{
  "dataset": "microscope photos of single blood and bone marrow cells",
  "train_examples": 97085,
  "horizontal_flip": true,
  "isotropic": false,
  "mlp_ratio": 4,
  "patch_size": [2, 2],
  "depths": [3, 3, 8, 3],
  "mixing": "cutmix",
  "init": "trunc_normal_002",
  "eps": 1e-08,
  "lr_schedule": "wsd_sqrt",
  "warmup_steps": 590
}
Rows from block 14 of a small image classifier, named by matrix and row number. Rows with one number belong to one neuron. Each number is 50 + 10 x the weight over its row's rms, rounded and kept within 0 to 99. All counts start at 0. After the name is the row's rms in percent of the matrix's.
After each neuron's rows are labels from the 100 images, of 14976, where the neuron reaches its highest value: "responds to" is what is common among them. Only what is clearly more common there than usual is listed. The data: microscope photos of single blood and bone marrow cells. In brackets: how many of the 100.
# fc1: MLP up (model.blocks.14.mlp.fc1.weight, 2048x512), inputs 128-191
# fc2: MLP down (model.blocks.14.mlp.fc2.weight, 512x2048, transposed), outputs 128-191

fc1.599 109:52 54 64 29 50 50 56 58 56 45 45 46 50 50 46 62 40 43 46 43 50 47 50 41 62 41 50 45 46 44 55 49 47 62 67 47 54 36 64 56 37 38 38 60 46 39 41 61 65 56 40 52 59 52 38 60 35 58 48 59 47 49 49 39
fc2.599 119:33 58 48 31 54 66 61 45 62 51 29 40 64 50 60 48 33 49 53 41 45 72 53 42 51 35 52 36 34 52 41 63 70 29 41 70 61 49 52 50 55 51 51 48 50 39 49 31 40 49 64 52 48 61 51 53 51 38 41 50 40 44 55 59
responds to: cell type: platelet (100); smear: peripheral blood (100)

fc1.175 096:34 45 27 30 54 63 50 37 41 65 34 42 43 59 36 43 65 32 54 50 41 52 52 45 51 27 61 42 45 44 59 45 58 52 61 52 49 58 49 80 49 38 60 40 60 44 48 44 59 37 55 42 57 56 54 14 57 49 56 62 47 49 79 60
fc2.175 098:51 59 57 54 52 33 32 66 46 53 45 40 53 57 55 42 66 52 44 50 56 56 62 49 56 56 56 48 49 47 50 37 43 35 57 28 70 45 36 34 51 48 52 46 53 38 65 55 58 49 63 67 62 61 50 53 57 39 40 50 56 45 48 45
responds to: cell type: plasma cell (84)

fc1.681 110:34 43 65 37 38 54 52 53 35 46 47 31 60 35 58 44 47 59 57 61 44 46 45 23 43 49 38 48 46 60 44 67 77 45 58 57 54 50 35 67 36 40 53 51 62 56 54 24 46 52 55 46 63 47 42 50 42 44 50 60 50 55 48 47
fc2.681 108:45 46 50 50 50 58 54 55 24 56 57 68 43 69 52 56 58 54 52 48 70 37 67 52 53 44 35 55 50 53 47 60 39 50 50 38 76 72 41 71 61 36 30 51 55 50 45 40 55 65 44 58 55 55 69 63 55 52 49 28 74 32 45 69
responds to: cell type: segmented neutrophil (86)

fc1.640 105:49 51 50 29 53 42 63 36 54 46 43 46 62 49 59 52 50 39 57 50 58 59 54 63 52 62 39 43 58 50 62 33 48 56 47 47 56 51 56 60 49 40 58 45 52 36 43 46 59 49 58 47 55 33 38 66 53 46 50 41 48 54 61 42
fc2.640 118:42 65 38 39 63 71 61 65 61 51 38 43 61 56 54 63 48 46 44 57 39 68 60 56 49 33 48 40 31 59 41 57 55 46 36 56 55 37 54 54 33 52 53 51 48 49 51 36 33 44 47 53 61 47 50 53 44 49 46 39 39 50 60 54
responds to: cell type: platelet (100); smear: peripheral blood (100)

fc1.289 104:28 58 46 44 54 44 51 38 39 51 49 36 44 57 63 58 50 41 54 54 45 46 39 33 39 40 46 47 73 68 62 54 58 61 65 56 49 48 37 47 60 53 38 45 59 50 39 43 44 65 44 64 40 58 36 38 46 47 64 53 48 52 42 38
fc2.289 108:42 70 44 40 52 54 56 55 53 36 51 62 34 56 24 39 50 53 38 49 38 50 45 53 44 31 48 53 37 58 31 38 56 42 65 46 67 46 52 55 42 48 54 41 32 45 54 23 68 50 61 53 52 42 67 64 44 53 58 41 45 52 40 67
responds to: cell type: segmented neutrophil (70)

fc1.125 106:57 43 54 60 43 41 50 62 51 45 45 45 46 51 72 49 55 38 61 25 73 44 56 41 62 59 50 55 44 56 49 49 62 57 45 44 41 45 53 47 35 39 63 49 79 40 36 45 42 58 66 49 44 49 49 49 64 57 61 44 49 51 39 47
fc2.125 098:45 51 65 54 61 48 56 57 37 67 55 70 33 54 34 68 52 47 55 39 58 43 45 46 50 61 54 45 56 67 48 46 46 49 33 30 55 66 52 61 45 53 52 67 49 51 54 48 50 70 59 55 40 72 52 52 56 52 46 67 75 36 45 37
responds to: cell type: eosinophil (55)

fc1.602 103:55 47 67 51 58 42 52 39 51 46 44 47 51 56 62 53 43 49 50 57 66 43 36 34 48 53 47 56 63 63 39 48 58 51 57 46 43 56 39 59 55 38 49 55 56 57 50 54 64 63 49 36 50 37 40 49 45 53 46 56 56 47 48 48
fc2.602 104:71 51 66 48 46 37 49 52 52 51 62 36 40 58 56 53 52 55 37 61 48 31 42 62 60 81 42 68 56 37 49 36 55 44 53 68 69 51 49 39 50 43 40 45 43 31 55 40 51 36 59 61 60 50 51 48 48 62 46 61 42 44 51 41
responds to: cell type: band neutrophil (66)

fc1.255 106:39 50 45 41 54 41 52 54 49 61 42 64 43 61 51 50 58 48 81 49 37 61 66 29 64 45 51 58 46 57 51 37 56 42 39 49 49 68 53 68 56 60 56 43 49 53 60 49 47 59 54 51 49 43 47 46 59 54 63 44 42 35 56 55
fc2.255 100:49 46 64 32 50 45 40 55 37 30 48 32 30 46 54 41 68 45 36 48 52 40 36 43 59 57 42 48 44 50 59 38 57 45 56 53 32 39 53 38 55 49 35 47 53 47 48 58 54 31 51 58 43 37 39 58 31 39 38 57 52 44 67 52
responds to: cell type: band neutrophil (52)

fc1.450 091:66 73 51 61 60 60 53 37 45 49 53 31 55 40 57 61 62 38 45 42 47 46 57 38 54 43 52 49 53 58 46 45 65 67 55 38 43 63 34 57 39 29 62 53 63 48 49 52 54 46 62 41 64 74 47 46 48 36 55 41 51 49 55 63
fc2.450 085:49 49 35 43 55 36 56 58 49 53 35 63 57 49 42 72 52 33 42 45 61 48 53 44 42 44 53 30 57 65 33 41 48 53 60 37 62 64 40 41 39 49 47 53 58 34 49 39 70 56 43 38 57 39 68 50 54 65 59 31 47 53 51 55
responds to: cell type: eosinophil (100)

fc1.622 110:40 40 45 12 38 36 60 37 47 46 49 52 49 47 33 50 42 49 55 51 76 42 40 66 39 51 36 50 52 63 57 38 38 54 45 43 53 50 44 78 48 36 61 27 52 35 49 61 64 45 77 40 60 44 65 48 56 36 55 29 67 57 54 47
fc2.622 130:44 54 32 37 70 61 52 46 70 53 34 42 66 54 56 50 41 39 35 50 53 55 59 52 62 26 49 36 42 60 50 66 54 33 41 63 58 46 56 45 44 56 57 61 54 38 40 45 50 53 47 56 53 46 42 50 53 46 54 52 44 57 57 46
responds to: smear: peripheral blood (77); cell type: platelet (72)

fc1.732 099:38 61 47 24 59 38 50 40 30 45 33 35 39 54 39 41 55 62 44 50 49 49 38 57 57 49 51 36 50 35 61 47 42 58 66 49 59 43 56 56 70 26 83 52 60 44 30 57 53 20 47 50 76 57 50 43 63 45 46 64 48 63 45 55
fc2.732 104:45 65 53 45 50 32 36 44 70 58 35 58 50 59 55 52 44 48 56 49 51 58 55 48 39 48 56 41 39 39 41 39 40 40 66 31 44 39 29 43 51 48 37 77 54 35 42 39 56 48 65 59 60 46 75 46 68 35 36 33 63 75 46 37
responds to: cell type: plasma cell (96)

fc1.460 103:39 57 52 44 62 49 76 37 57 32 54 49 38 31 43 42 37 42 48 45 59 56 50 46 60 52 37 46 33 53 59 53 45 56 44 43 52 54 60 60 59 43 61 35 50 48 46 56 47 58 51 44 49 31 56 44 63 59 64 59 52 55 60 50
fc2.460 099:47 64 55 26 65 42 25 55 57 67 57 34 36 73 71 63 46 63 61 66 39 48 50 31 58 42 51 59 60 53 64 49 46 61 61 42 53 36 48 52 47 46 46 50 47 32 46 45 57 54 51 72 48 61 34 41 49 24 58 46 67 43 64 47
responds to: cell type: plasma cell (94)

fc1.525 103:42 49 48 57 60 54 55 51 46 49 58 56 55 41 65 53 50 69 42 52 60 33 44 54 48 43 58 55 59 62 42 42 45 38 58 50 34 47 30 54 82 50 44 42 39 50 57 63 60 49 45 50 57 51 69 49 66 45 56 59 57 45 72 43
fc2.525 102:62 52 58 58 39 49 58 34 39 41 40 44 46 29 56 24 52 39 49 43 66 58 69 35 66 48 60 65 51 48 62 38 56 56 48 50 41 49 54 49 57 51 65 71 52 44 21 71 52 36 42 37 58 33 49 43 56 50 52 41 21 37 51 42
responds to: cell type: band neutrophil (42)

fc1.472 110:32 66 70 46 62 47 69 40 49 31 53 51 25 62 32 72 37 34 64 63 66 57 52 37 56 42 49 48 49 52 44 54 68 31 64 41 52 67 23 45 60 28 57 45 61 45 40 56 40 49 33 39 60 41 39 45 41 66 79 42 38 64 50 38
fc2.472 122:42 76 51 26 41 29 29 47 52 46 35 36 54 46 50 46 41 60 55 55 54 65 54 46 36 41 51 39 52 61 48 48 20 47 47 47 59 52 55 50 53 56 56 41 42 40 32 54 64 42 70 59 53 47 46 52 37 33 56 48 66 35 40 58
responds to: cell type: artefact (96)

fc1.688 111:62 57 53 35 57 42 59 52 56 53 22 35 38 40 52 55 49 30 48 57 56 51 48 49 61 43 72 53 47 46 59 52 54 65 37 35 43 54 35 56 42 42 53 46 37 52 42 69 41 40 46 41 49 23 38 53 34 68 55 45 43 46 53 49
fc2.688 112:51 54 49 43 43 22 21 51 64 50 54 42 40 40 30 49 43 43 39 36 64 42 40 47 58 56 61 49 54 63 50 47 58 60 36 55 35 38 51 50 51 52 35 56 34 59 47 50 60 53 51 56 48 39 47 40 52 42 50 50 49 48 55 41
responds to: smear: peripheral blood (100); cell type: band neutrophil (45); cell type: metamyelocyte (32)

fc1.397 101:44 67 57 68 64 38 44 48 51 52 52 54 50 37 52 48 42 49 56 40 55 48 58 66 45 34 56 57 61 57 39 49 55 43 53 27 44 67 44 34 44 30 31 53 47 41 36 36 42 32 45 38 45 48 51 36 43 56 55 60 65 62 40 35
fc2.397 095:44 53 38 54 51 57 57 42 45 48 51 51 59 33 51 47 60 69 44 42 48 35 58 33 53 37 35 45 47 64 37 42 41 52 43 60 41 33 67 55 57 45 58 66 45 55 29 52 52 47 49 45 63 38 55 43 42 53 66 39 55 49 48 47
responds to: cell type: promyelocyte (88)

fc1.143 105:55 49 31 63 51 69 62 57 33 43 44 61 48 48 53 69 42 38 44 64 51 49 47 40 71 51 68 43 30 60 52 51 43 72 33 60 47 64 28 62 60 55 39 53 54 55 59 58 49 52 42 47 46 58 59 40 41 65 57 64 48 55 42 50
fc2.143 102:48 60 35 47 50 41 26 44 46 52 58 58 56 57 41 52 52 66 33 46 48 55 50 60 56 29 44 64 54 29 50 57 41 60 53 41 50 30 57 63 35 45 49 51 56 39 69 54 53 40 61 56 55 57 60 53 41 39 40 47 52 49 47 55
responds to: cell type: segmented neutrophil (72); smear: peripheral blood (49)

fc1.67 109:38 52 65 47 61 21 41 44 54 43 58 37 51 61 66 42 60 41 84 55 64 61 55 59 49 54 64 44 45 46 48 45 51 54 45 49 45 44 54 65 43 55 48 49 59 37 49 54 48 57 72 35 55 35 45 35 44 47 51 38 51 43 50 38
fc2.67 110:52 64 31 47 53 40 65 51 58 50 54 50 63 58 50 53 58 35 50 28 55 38 57 62 46 67 46 43 48 64 47 31 61 50 49 55 54 49 59 43 52 57 52 55 52 40 60 41 46 75 36 49 42 52 60 72 55 53 44 47 36 55 48 51
responds to: cell type: promyelocyte (25)

fc1.350 105:56 45 48 53 50 33 45 50 57 58 47 66 33 41 59 51 56 60 37 46 55 64 55 46 44 58 51 69 42 60 62 47 39 46 57 40 42 49 62 47 55 53 39 61 40 51 61 44 47 42 62 42 56 53 58 50 59 52 55 29 61 42 50 38
fc2.350 098:44 59 52 50 52 47 47 42 51 46 48 66 31 46 21 58 45 48 36 48 55 42 35 49 39 50 37 49 55 60 52 47 57 55 55 50 63 60 35 49 56 52 46 68 47 49 42 60 62 47 60 56 55 42 47 44 40 55 59 63 55 49 51 46
responds to: cell type: segmented neutrophil (66)

fc1.654 114:46 85 27 60 60 60 66 39 32 49 55 60 37 52 52 46 46 43 40 54 63 50 43 36 51 51 57 47 38 50 54 55 78 64 52 38 56 46 42 53 53 30 46 36 67 47 53 59 56 46 46 43 60 68 49 43 64 55 47 42 48 54 67 64
fc2.654 125:69 34 49 46 48 46 41 48 56 51 52 52 53 48 62 55 65 43 38 38 54 47 46 45 52 46 49 55 46 72 54 35 54 64 56 58 27 48 45 61 45 45 68 60 41 28 57 57 64 49 59 39 56 53 55 55 53 30 46 30 40 52 37 43
responds to: cell type: proerythroblast (86)

fc1.474 105:31 40 60 64 52 62 60 57 59 38 51 51 44 50 44 45 57 52 68 50 59 36 50 48 58 36 51 36 35 54 59 48 43 43 69 44 64 57 43 55 74 32 55 40 60 58 65 36 45 59 48 46 55 43 57 49 56 78 49 61 57 60 62 58
fc2.474 103:50 65 32 51 54 56 32 54 51 55 53 42 51 64 65 54 61 66 56 49 58 32 63 45 60 52 69 60 53 45 46 39 49 50 53 56 38 39 50 51 60 65 81 45 38 48 65 48 54 46 48 58 46 52 42 69 52 35 58 49 52 42 54 47
responds to: cell type: platelet (55); smear: peripheral blood (55)

fc1.606 127:38 54 43 39 54 51 51 49 46 51 40 41 55 54 51 49 57 60 38 42 56 41 57 46 48 49 58 46 46 60 34 49 40 37 50 44 44 45 50 44 61 56 56 53 40 48 51 54 52 61 50 40 73 41 27 34 72 27 56 51 49 51 43 64
fc2.606 115:56 44 53 57 47 47 52 48 52 41 55 45 59 44 43 48 53 53 42 45 48 53 46 52 42 57 52 36 54 56 59 49 54 50 42 52 49 56 51 45 54 51 40 50 54 66 52 50 55 46 50 46 44 56 56 44 48 48 46 51 56 46 50 36
responds to: smear: peripheral blood (89)

fc1.74 107:57 44 43 51 58 36 48 55 40 43 46 67 44 59 41 47 47 50 64 41 44 60 39 58 64 53 42 58 54 74 56 36 50 41 53 53 48 62 54 53 30 37 76 46 59 35 51 49 61 34 46 52 53 38 53 67 42 52 76 48 42 46 49 36
fc2.74 108:49 51 52 43 48 58 49 42 53 56 46 61 49 56 28 37 39 40 67 51 44 43 49 46 39 45 70 32 34 44 44 54 44 54 39 44 38 44 40 43 39 67 55 46 67 51 35 41 57 62 69 49 51 72 50 43 61 53 54 47 59 52 31 57
responds to: smear: peripheral blood (100); cell type: segmented neutrophil (98)

fc1.603 105:48 66 45 42 54 49 53 33 53 54 46 58 50 52 57 75 44 51 50 27 51 39 57 44 46 46 50 54 56 54 38 37 54 34 47 54 40 71 46 63 57 42 42 55 57 47 43 68 55 34 38 44 51 44 42 42 52 64 30 40 46 62 45 54
fc2.603 112:41 27 55 48 53 71 51 58 29 49 65 51 74 54 53 44 44 52 67 38 54 35 62 60 73 65 54 42 43 32 53 46 54 51 40 52 51 47 52 42 45 47 52 38 44 64 36 44 47 59 58 34 42 54 52 39 41 52 41 48 51 53 46 45
responds to: cell type: eosinophil (64); cell type: artefact (31)

fc1.366 111:39 55 33 41 64 49 50 50 48 43 52 48 39 51 72 59 47 62 44 44 48 45 35 60 59 56 51 58 59 50 49 29 44 54 41 43 53 54 42 62 42 42 60 47 38 45 52 57 44 49 45 63 60 35 50 30 77 39 68 61 51 50 41 69
fc2.366 115:54 57 58 40 42 30 50 37 64 55 53 43 32 40 45 50 59 47 49 72 66 63 59 62 44 41 53 62 44 25 63 44 42 53 57 47 48 42 48 61 60 46 45 54 50 54 70 55 55 23 50 59 45 59 54 47 38 33 45 43 59 55 53 56
responds to: cell type: eosinophil (85); smear: peripheral blood (37)

fc1.657 102:58 59 51 81 65 46 43 40 56 42 60 42 46 62 53 52 67 36 81 43 53 49 49 52 62 49 42 61 44 47 43 57 44 59 40 42 51 72 38 53 39 64 53 50 53 43 51 44 18 34 41 59 41 42 65 28 42 70 48 46 28 59 47 44
fc2.657 114:55 74 32 60 38 68 51 46 55 43 54 48 53 55 49 55 45 40 52 45 45 50 51 51 50 49 47 53 60 41 62 36 59 55 47 65 47 27 59 58 56 62 49 37 45 38 44 51 50 61 57 64 58 34 42 70 57 40 35 39 67 51 60 44
responds to: cell type: artefact (65)

fc1.42 109:48 50 67 41 55 45 57 38 68 48 42 55 57 49 61 49 55 56 42 55 49 53 44 36 55 36 63 39 54 62 47 57 61 44 36 55 53 46 41 55 46 51 55 50 48 48 44 65 65 55 51 55 45 37 47 58 36 63 55 57 35 64 51 49
fc2.42 109:67 58 66 44 53 44 36 73 41 54 46 38 43 51 60 48 54 62 38 50 45 43 47 76 54 73 51 61 57 40 52 42 66 50 53 59 50 54 48 46 51 54 49 56 52 37 43 57 55 46 61 67 61 58 44 42 36 38 45 69 55 45 68 50
responds to: cell type: band neutrophil (71)

fc1.413 112:35 52 46 51 62 52 57 50 63 53 53 49 46 34 50 51 63 59 49 50 45 53 60 59 40 48 48 52 59 56 53 64 45 46 40 40 46 45 49 41 64 47 51 66 47 40 24 56 43 49 62 46 42 48 70 45 51 53 51 44 64 43 62 60
fc2.413 116:66 49 32 39 59 59 50 48 50 57 60 48 66 52 45 41 49 54 45 54 46 45 54 42 34 45 52 49 59 37 59 53 31 43 55 53 49 38 60 55 46 57 60 45 36 70 25 50 43 46 33 38 59 56 34 46 55 52 65 43 54 53 37 44
responds to: cell type: promyelocyte (60)

fc1.676 098:58 64 50 52 49 45 47 63 53 42 42 52 53 36 53 74 46 44 33 30 59 59 51 65 57 37 44 40 45 45 57 54 56 51 55 37 47 52 56 45 46 69 50 31 46 56 40 39 47 38 40 39 42 56 68 44 49 59 49 50 56 30 40 46
fc2.676 094:43 60 54 52 52 48 50 68 51 57 61 36 46 51 62 51 40 50 67 73 51 54 46 43 57 46 59 48 55 30 41 50 45 60 54 53 48 46 52 40 46 55 53 47 41 46 52 42 30 39 68 62 48 32 45 52 32 39 49 60 74 57 50 80
responds to: cell type: erythroblast (97)

fc1.502 110:46 58 39 60 50 27 49 56 61 41 47 41 42 58 38 41 57 63 60 47 51 37 48 59 46 52 54 48 57 49 49 54 46 54 28 35 47 49 49 69 42 55 55 40 50 42 17 47 23 55 59 45 43 38 68 38 47 50 52 56 67 53 61 59
fc2.502 104:60 49 39 56 44 58 51 50 57 50 62 52 62 63 56 45 57 52 63 44 47 40 55 13 62 51 41 57 57 55 58 52 60 43 46 79 34 47 62 45 66 36 52 61 44 45 39 46 27 53 61 46 49 57 56 49 44 57 46 36 56 40 51 43
responds to: cell type: promyelocyte (92)

fc1.109 100:32 49 46 50 49 45 53 57 55 42 53 60 28 51 47 47 59 49 59 49 60 53 42 63 65 39 51 41 40 39 44 48 33 44 55 42 48 67 51 49 59 49 53 51 68 43 38 43 61 55 58 59 75 58 51 64 63 57 54 49 53 55 62 63
fc2.109 097:53 50 45 29 47 58 47 34 72 61 54 42 39 67 48 64 50 70 52 40 52 42 53 64 44 58 32 61 64 60 52 39 60 37 57 48 48 54 36 62 59 48 51 49 57 39 48 49 47 61 39 60 63 59 48 62 50 40 35 50 57 38 49 77
responds to: cell type: plasma cell (70)

fc1.380 122:51 54 49 33 58 54 50 50 49 52 45 36 49 57 40 47 53 53 37 50 47 37 53 45 48 51 57 54 58 55 30 53 53 47 44 46 41 43 49 50 50 63 52 45 41 49 48 67 48 39 46 50 72 38 31 37 57 26 57 46 41 51 40 70
fc2.380 105:56 47 50 52 49 48 57 45 54 53 51 51 57 50 51 59 50 48 47 34 55 49 51 41 55 58 50 39 49 56 61 47 56 51 46 48 51 54 58 37 53 50 46 52 51 60 51 44 51 54 51 45 43 59 57 46 51 51 45 53 54 50 52 36
responds to: cell type: segmented neutrophil (46)

fc1.749 110:39 42 59 45 47 49 50 62 56 47 50 38 47 44 64 49 54 44 58 42 69 50 53 37 50 60 49 53 32 55 50 57 36 58 61 52 52 70 48 63 39 40 47 55 68 50 25 48 43 46 66 41 59 43 51 59 31 45 72 55 65 48 42 37
fc2.749 110:31 47 55 61 52 47 55 45 52 69 42 75 30 51 19 55 47 44 36 50 57 52 56 50 48 44 55 53 50 48 56 42 42 44 44 49 44 59 52 61 52 63 53 65 53 48 50 45 78 69 49 49 28 52 51 27 39 68 46 51 60 41 39 41
responds to: smear: peripheral blood (94); cell type: eosinophil (72)

fc1.153 105:37 44 40 16 41 46 57 56 50 45 37 47 41 54 47 50 50 62 52 48 46 42 33 36 53 47 32 53 32 51 46 55 45 48 59 51 57 54 25 49 52 27 63 28 65 39 46 55 62 32 59 54 94 63 37 51 38 32 46 49 49 58 68 58
fc2.153 111:62 41 44 63 44 35 38 57 48 36 39 38 64 58 60 50 33 30 59 54 61 46 43 45 39 46 54 41 72 33 45 41 43 54 39 33 61 48 38 62 46 53 57 54 54 32 60 49 54 37 42 55 65 50 46 51 65 42 43 46 72 42 62 46
responds to: cell type: artefact (26)

fc1.559 101:43 62 36 54 55 55 45 40 58 56 51 53 47 54 49 47 49 34 47 62 81 56 49 33 49 10 39 54 54 48 62 44 50 52 58 42 57 60 56 51 50 52 50 30 75 39 53 73 47 69 49 63 41 34 41 35 36 53 52 38 48 66 51 56
fc2.559 101:44 39 30 49 42 59 56 48 44 45 50 46 76 28 39 41 49 60 60 44 53 59 55 51 49 49 52 60 55 54 47 61 68 59 30 51 48 47 40 64 52 57 68 40 49 52 41 55 44 60 40 44 45 56 38 49 50 48 29 56 35 51 38 50
responds to: cell type: erythroblast (65); smear: peripheral blood (62); cell type: artefact (31)

fc1.145 110:35 54 54 64 53 43 40 34 58 51 51 49 33 59 44 69 55 50 67 61 50 47 50 48 64 45 59 64 22 36 69 45 58 49 39 48 47 53 41 57 53 57 65 36 34 53 52 48 35 30 46 37 51 38 62 49 41 58 36 63 55 44 59 59
fc2.145 127:39 68 41 56 46 52 57 49 55 40 58 44 55 59 45 58 44 43 62 47 52 56 50 36 48 52 47 51 47 47 64 35 44 38 49 54 49 53 47 52 55 47 60 52 48 40 58 35 55 40 50 54 64 44 41 63 58 55 33 56 55 51 55 50
responds to: smear: peripheral blood (100); cell type: platelet (42)

fc1.299 099:54 59 68 42 46 44 55 59 64 38 24 57 57 25 49 34 53 33 59 38 56 61 43 61 44 56 73 53 31 48 62 51 42 55 45 44 41 64 60 46 46 60 66 38 46 49 59 54 61 42 48 52 53 48 50 52 52 45 44 71 46 48 34 44
fc2.299 093:74 46 38 57 62 62 50 63 41 35 49 58 48 61 44 72 55 64 56 50 52 32 54 37 50 57 42 49 66 50 74 59 50 50 58 33 46 52 55 60 44 58 44 42 49 52 47 50 51 45 46 51 39 48 39 67 51 51 44 44 57 39 71 50
responds to: cell type: promyelocyte (26)

fc1.568 111:37 46 53 44 48 29 46 59 59 55 43 43 48 48 71 54 56 56 41 58 73 58 86 57 52 56 27 66 58 51 50 34 44 29 59 45 47 65 58 32 64 24 52 50 57 47 50 44 37 63 46 49 47 39 35 53 45 63 54 53 66 55 52 46
fc2.568 106:56 49 45 47 42 33 40 62 51 40 48 23 54 35 65 38 61 56 24 45 66 41 55 44 51 56 67 45 65 60 48 50 63 51 38 51 55 26 58 50 34 67 61 49 62 45 55 52 62 40 38 55 60 51 30 51 42 39 58 46 40 49 65 39
responds to: cell type: band neutrophil (31)

fc1.500 101:43 57 45 46 55 36 64 67 35 52 47 56 43 61 38 41 55 62 53 48 56 41 56 44 48 36 54 56 50 59 64 40 44 47 56 29 47 52 41 56 49 47 54 27 38 55 51 54 60 51 45 55 54 52 63 63 47 58 48 41 43 63 60 58
fc2.500 093:50 49 48 43 53 47 59 57 48 62 40 55 43 41 35 38 50 54 75 59 45 39 58 54 62 46 36 55 50 48 52 45 53 36 46 60 58 52 58 51 46 36 44 46 43 73 59 36 51 55 38 52 58 59 52 58 47 49 50 34 60 59 50 52
responds to: cell type: segmented neutrophil (65)

fc1.236 100:57 52 61 29 52 51 61 26 55 44 46 41 64 52 52 45 46 52 57 44 56 44 54 37 47 51 61 44 56 52 47 48 44 47 66 54 44 53 43 61 63 44 59 54 45 30 41 42 52 43 48 61 64 65 46 52 52 43 54 66 59 54 77 46
fc2.236 110:44 58 54 50 51 63 41 64 59 60 50 45 48 55 44 62 36 34 55 60 59 56 48 49 41 43 60 53 48 58 32 48 50 51 39 43 68 47 49 53 36 54 50 55 44 24 51 27 64 58 56 61 58 44 55 50 59 59 58 23 66 49 54 53
responds to: cell type: platelet (100); smear: peripheral blood (100)

fc1.141 102:36 53 37 31 53 53 55 36 33 63 40 49 15 50 48 42 38 57 46 52 40 64 51 51 66 55 33 55 52 54 48 50 53 62 50 41 37 52 37 44 44 58 71 29 57 52 47 73 62 26 53 52 54 54 28 61 58 31 60 41 46 36 53 58
fc2.141 097:52 63 45 38 55 60 45 43 42 37 59 59 43 61 50 51 46 52 48 67 39 26 51 80 50 46 51 48 73 41 54 52 47 48 56 59 49 32 46 62 54 54 55 37 45 33 73 34 56 44 63 61 55 56 64 58 43 54 66 34 62 46 45 66
responds to: cell type: segmented neutrophil (92)

fc1.547 107:47 48 25 49 44 37 52 61 37 47 55 48 47 60 53 67 54 39 41 49 43 69 93 71 45 47 38 70 52 61 54 28 61 44 56 44 53 47 60 36 56 43 57 52 53 54 50 39 38 52 50 48 52 54 53 36 59 53 50 43 57 42 46 40
fc2.547 111:61 53 46 48 53 44 47 54 34 59 52 39 57 54 52 67 60 53 35 28 64 41 62 32 67 51 55 47 57 46 38 43 57 52 55 52 52 52 25 34 45 50 59 58 77 47 34 27 60 62 59 55 45 37 42 66 39 48 49 69 56 61 46 52
responds to: cell type: artefact (56)

fc1.718 105:36 53 55 40 60 41 42 58 56 53 34 55 44 39 71 55 47 39 47 65 46 65 56 48 44 49 37 69 54 43 62 36 65 57 37 45 41 73 38 44 32 58 66 50 53 38 56 52 53 62 40 54 38 39 50 54 49 41 56 61 45 53 44 45
fc2.718 094:42 70 40 45 67 59 63 56 49 70 58 65 52 56 59 39 49 43 61 59 36 45 56 61 43 43 55 43 34 43 46 52 41 54 44 43 47 54 42 57 46 58 47 41 46 42 52 45 44 46 56 47 56 43 56 51 50 82 51 48 49 55 40 57
responds to: smear: peripheral blood (83); cell type: segmented neutrophil (65); cell type: band neutrophil (31)

fc1.10 104:36 71 52 32 48 57 54 56 49 51 52 37 49 39 56 54 53 37 36 36 39 42 59 55 46 32 53 49 55 56 65 42 56 69 42 52 61 40 49 46 54 46 59 51 42 57 48 63 30 41 51 40 62 46 64 39 60 55 45 42 63 37 49 40
fc2.10 105:54 64 59 42 52 44 37 54 46 55 39 47 42 38 41 57 58 42 49 82 50 55 48 50 47 50 48 55 46 34 46 59 45 41 45 53 50 40 35 46 54 43 59 59 58 56 49 53 51 33 62 66 48 59 31 35 47 36 45 49 59 62 57 53
responds to: cell type: eosinophil (92); smear: peripheral blood (66)

fc1.726 103:54 60 54 54 62 36 51 31 42 38 52 30 51 38 63 62 63 42 72 51 45 56 54 36 57 56 51 67 44 38 47 44 59 53 62 52 30 42 39 37 39 55 49 53 64 21 46 54 43 42 67 35 67 58 36 54 27 35 50 46 50 47 49 58
fc2.726 100:31 29 56 60 69 70 63 54 37 46 57 65 59 51 40 55 60 33 47 46 37 42 47 55 50 63 51 43 42 57 38 60 41 55 50 45 50 57 59 47 65 44 62 72 63 46 36 45 59 66 54 38 53 44 46 49 56 70 47 54 44 63 30 45
responds to: cell type: eosinophil (98)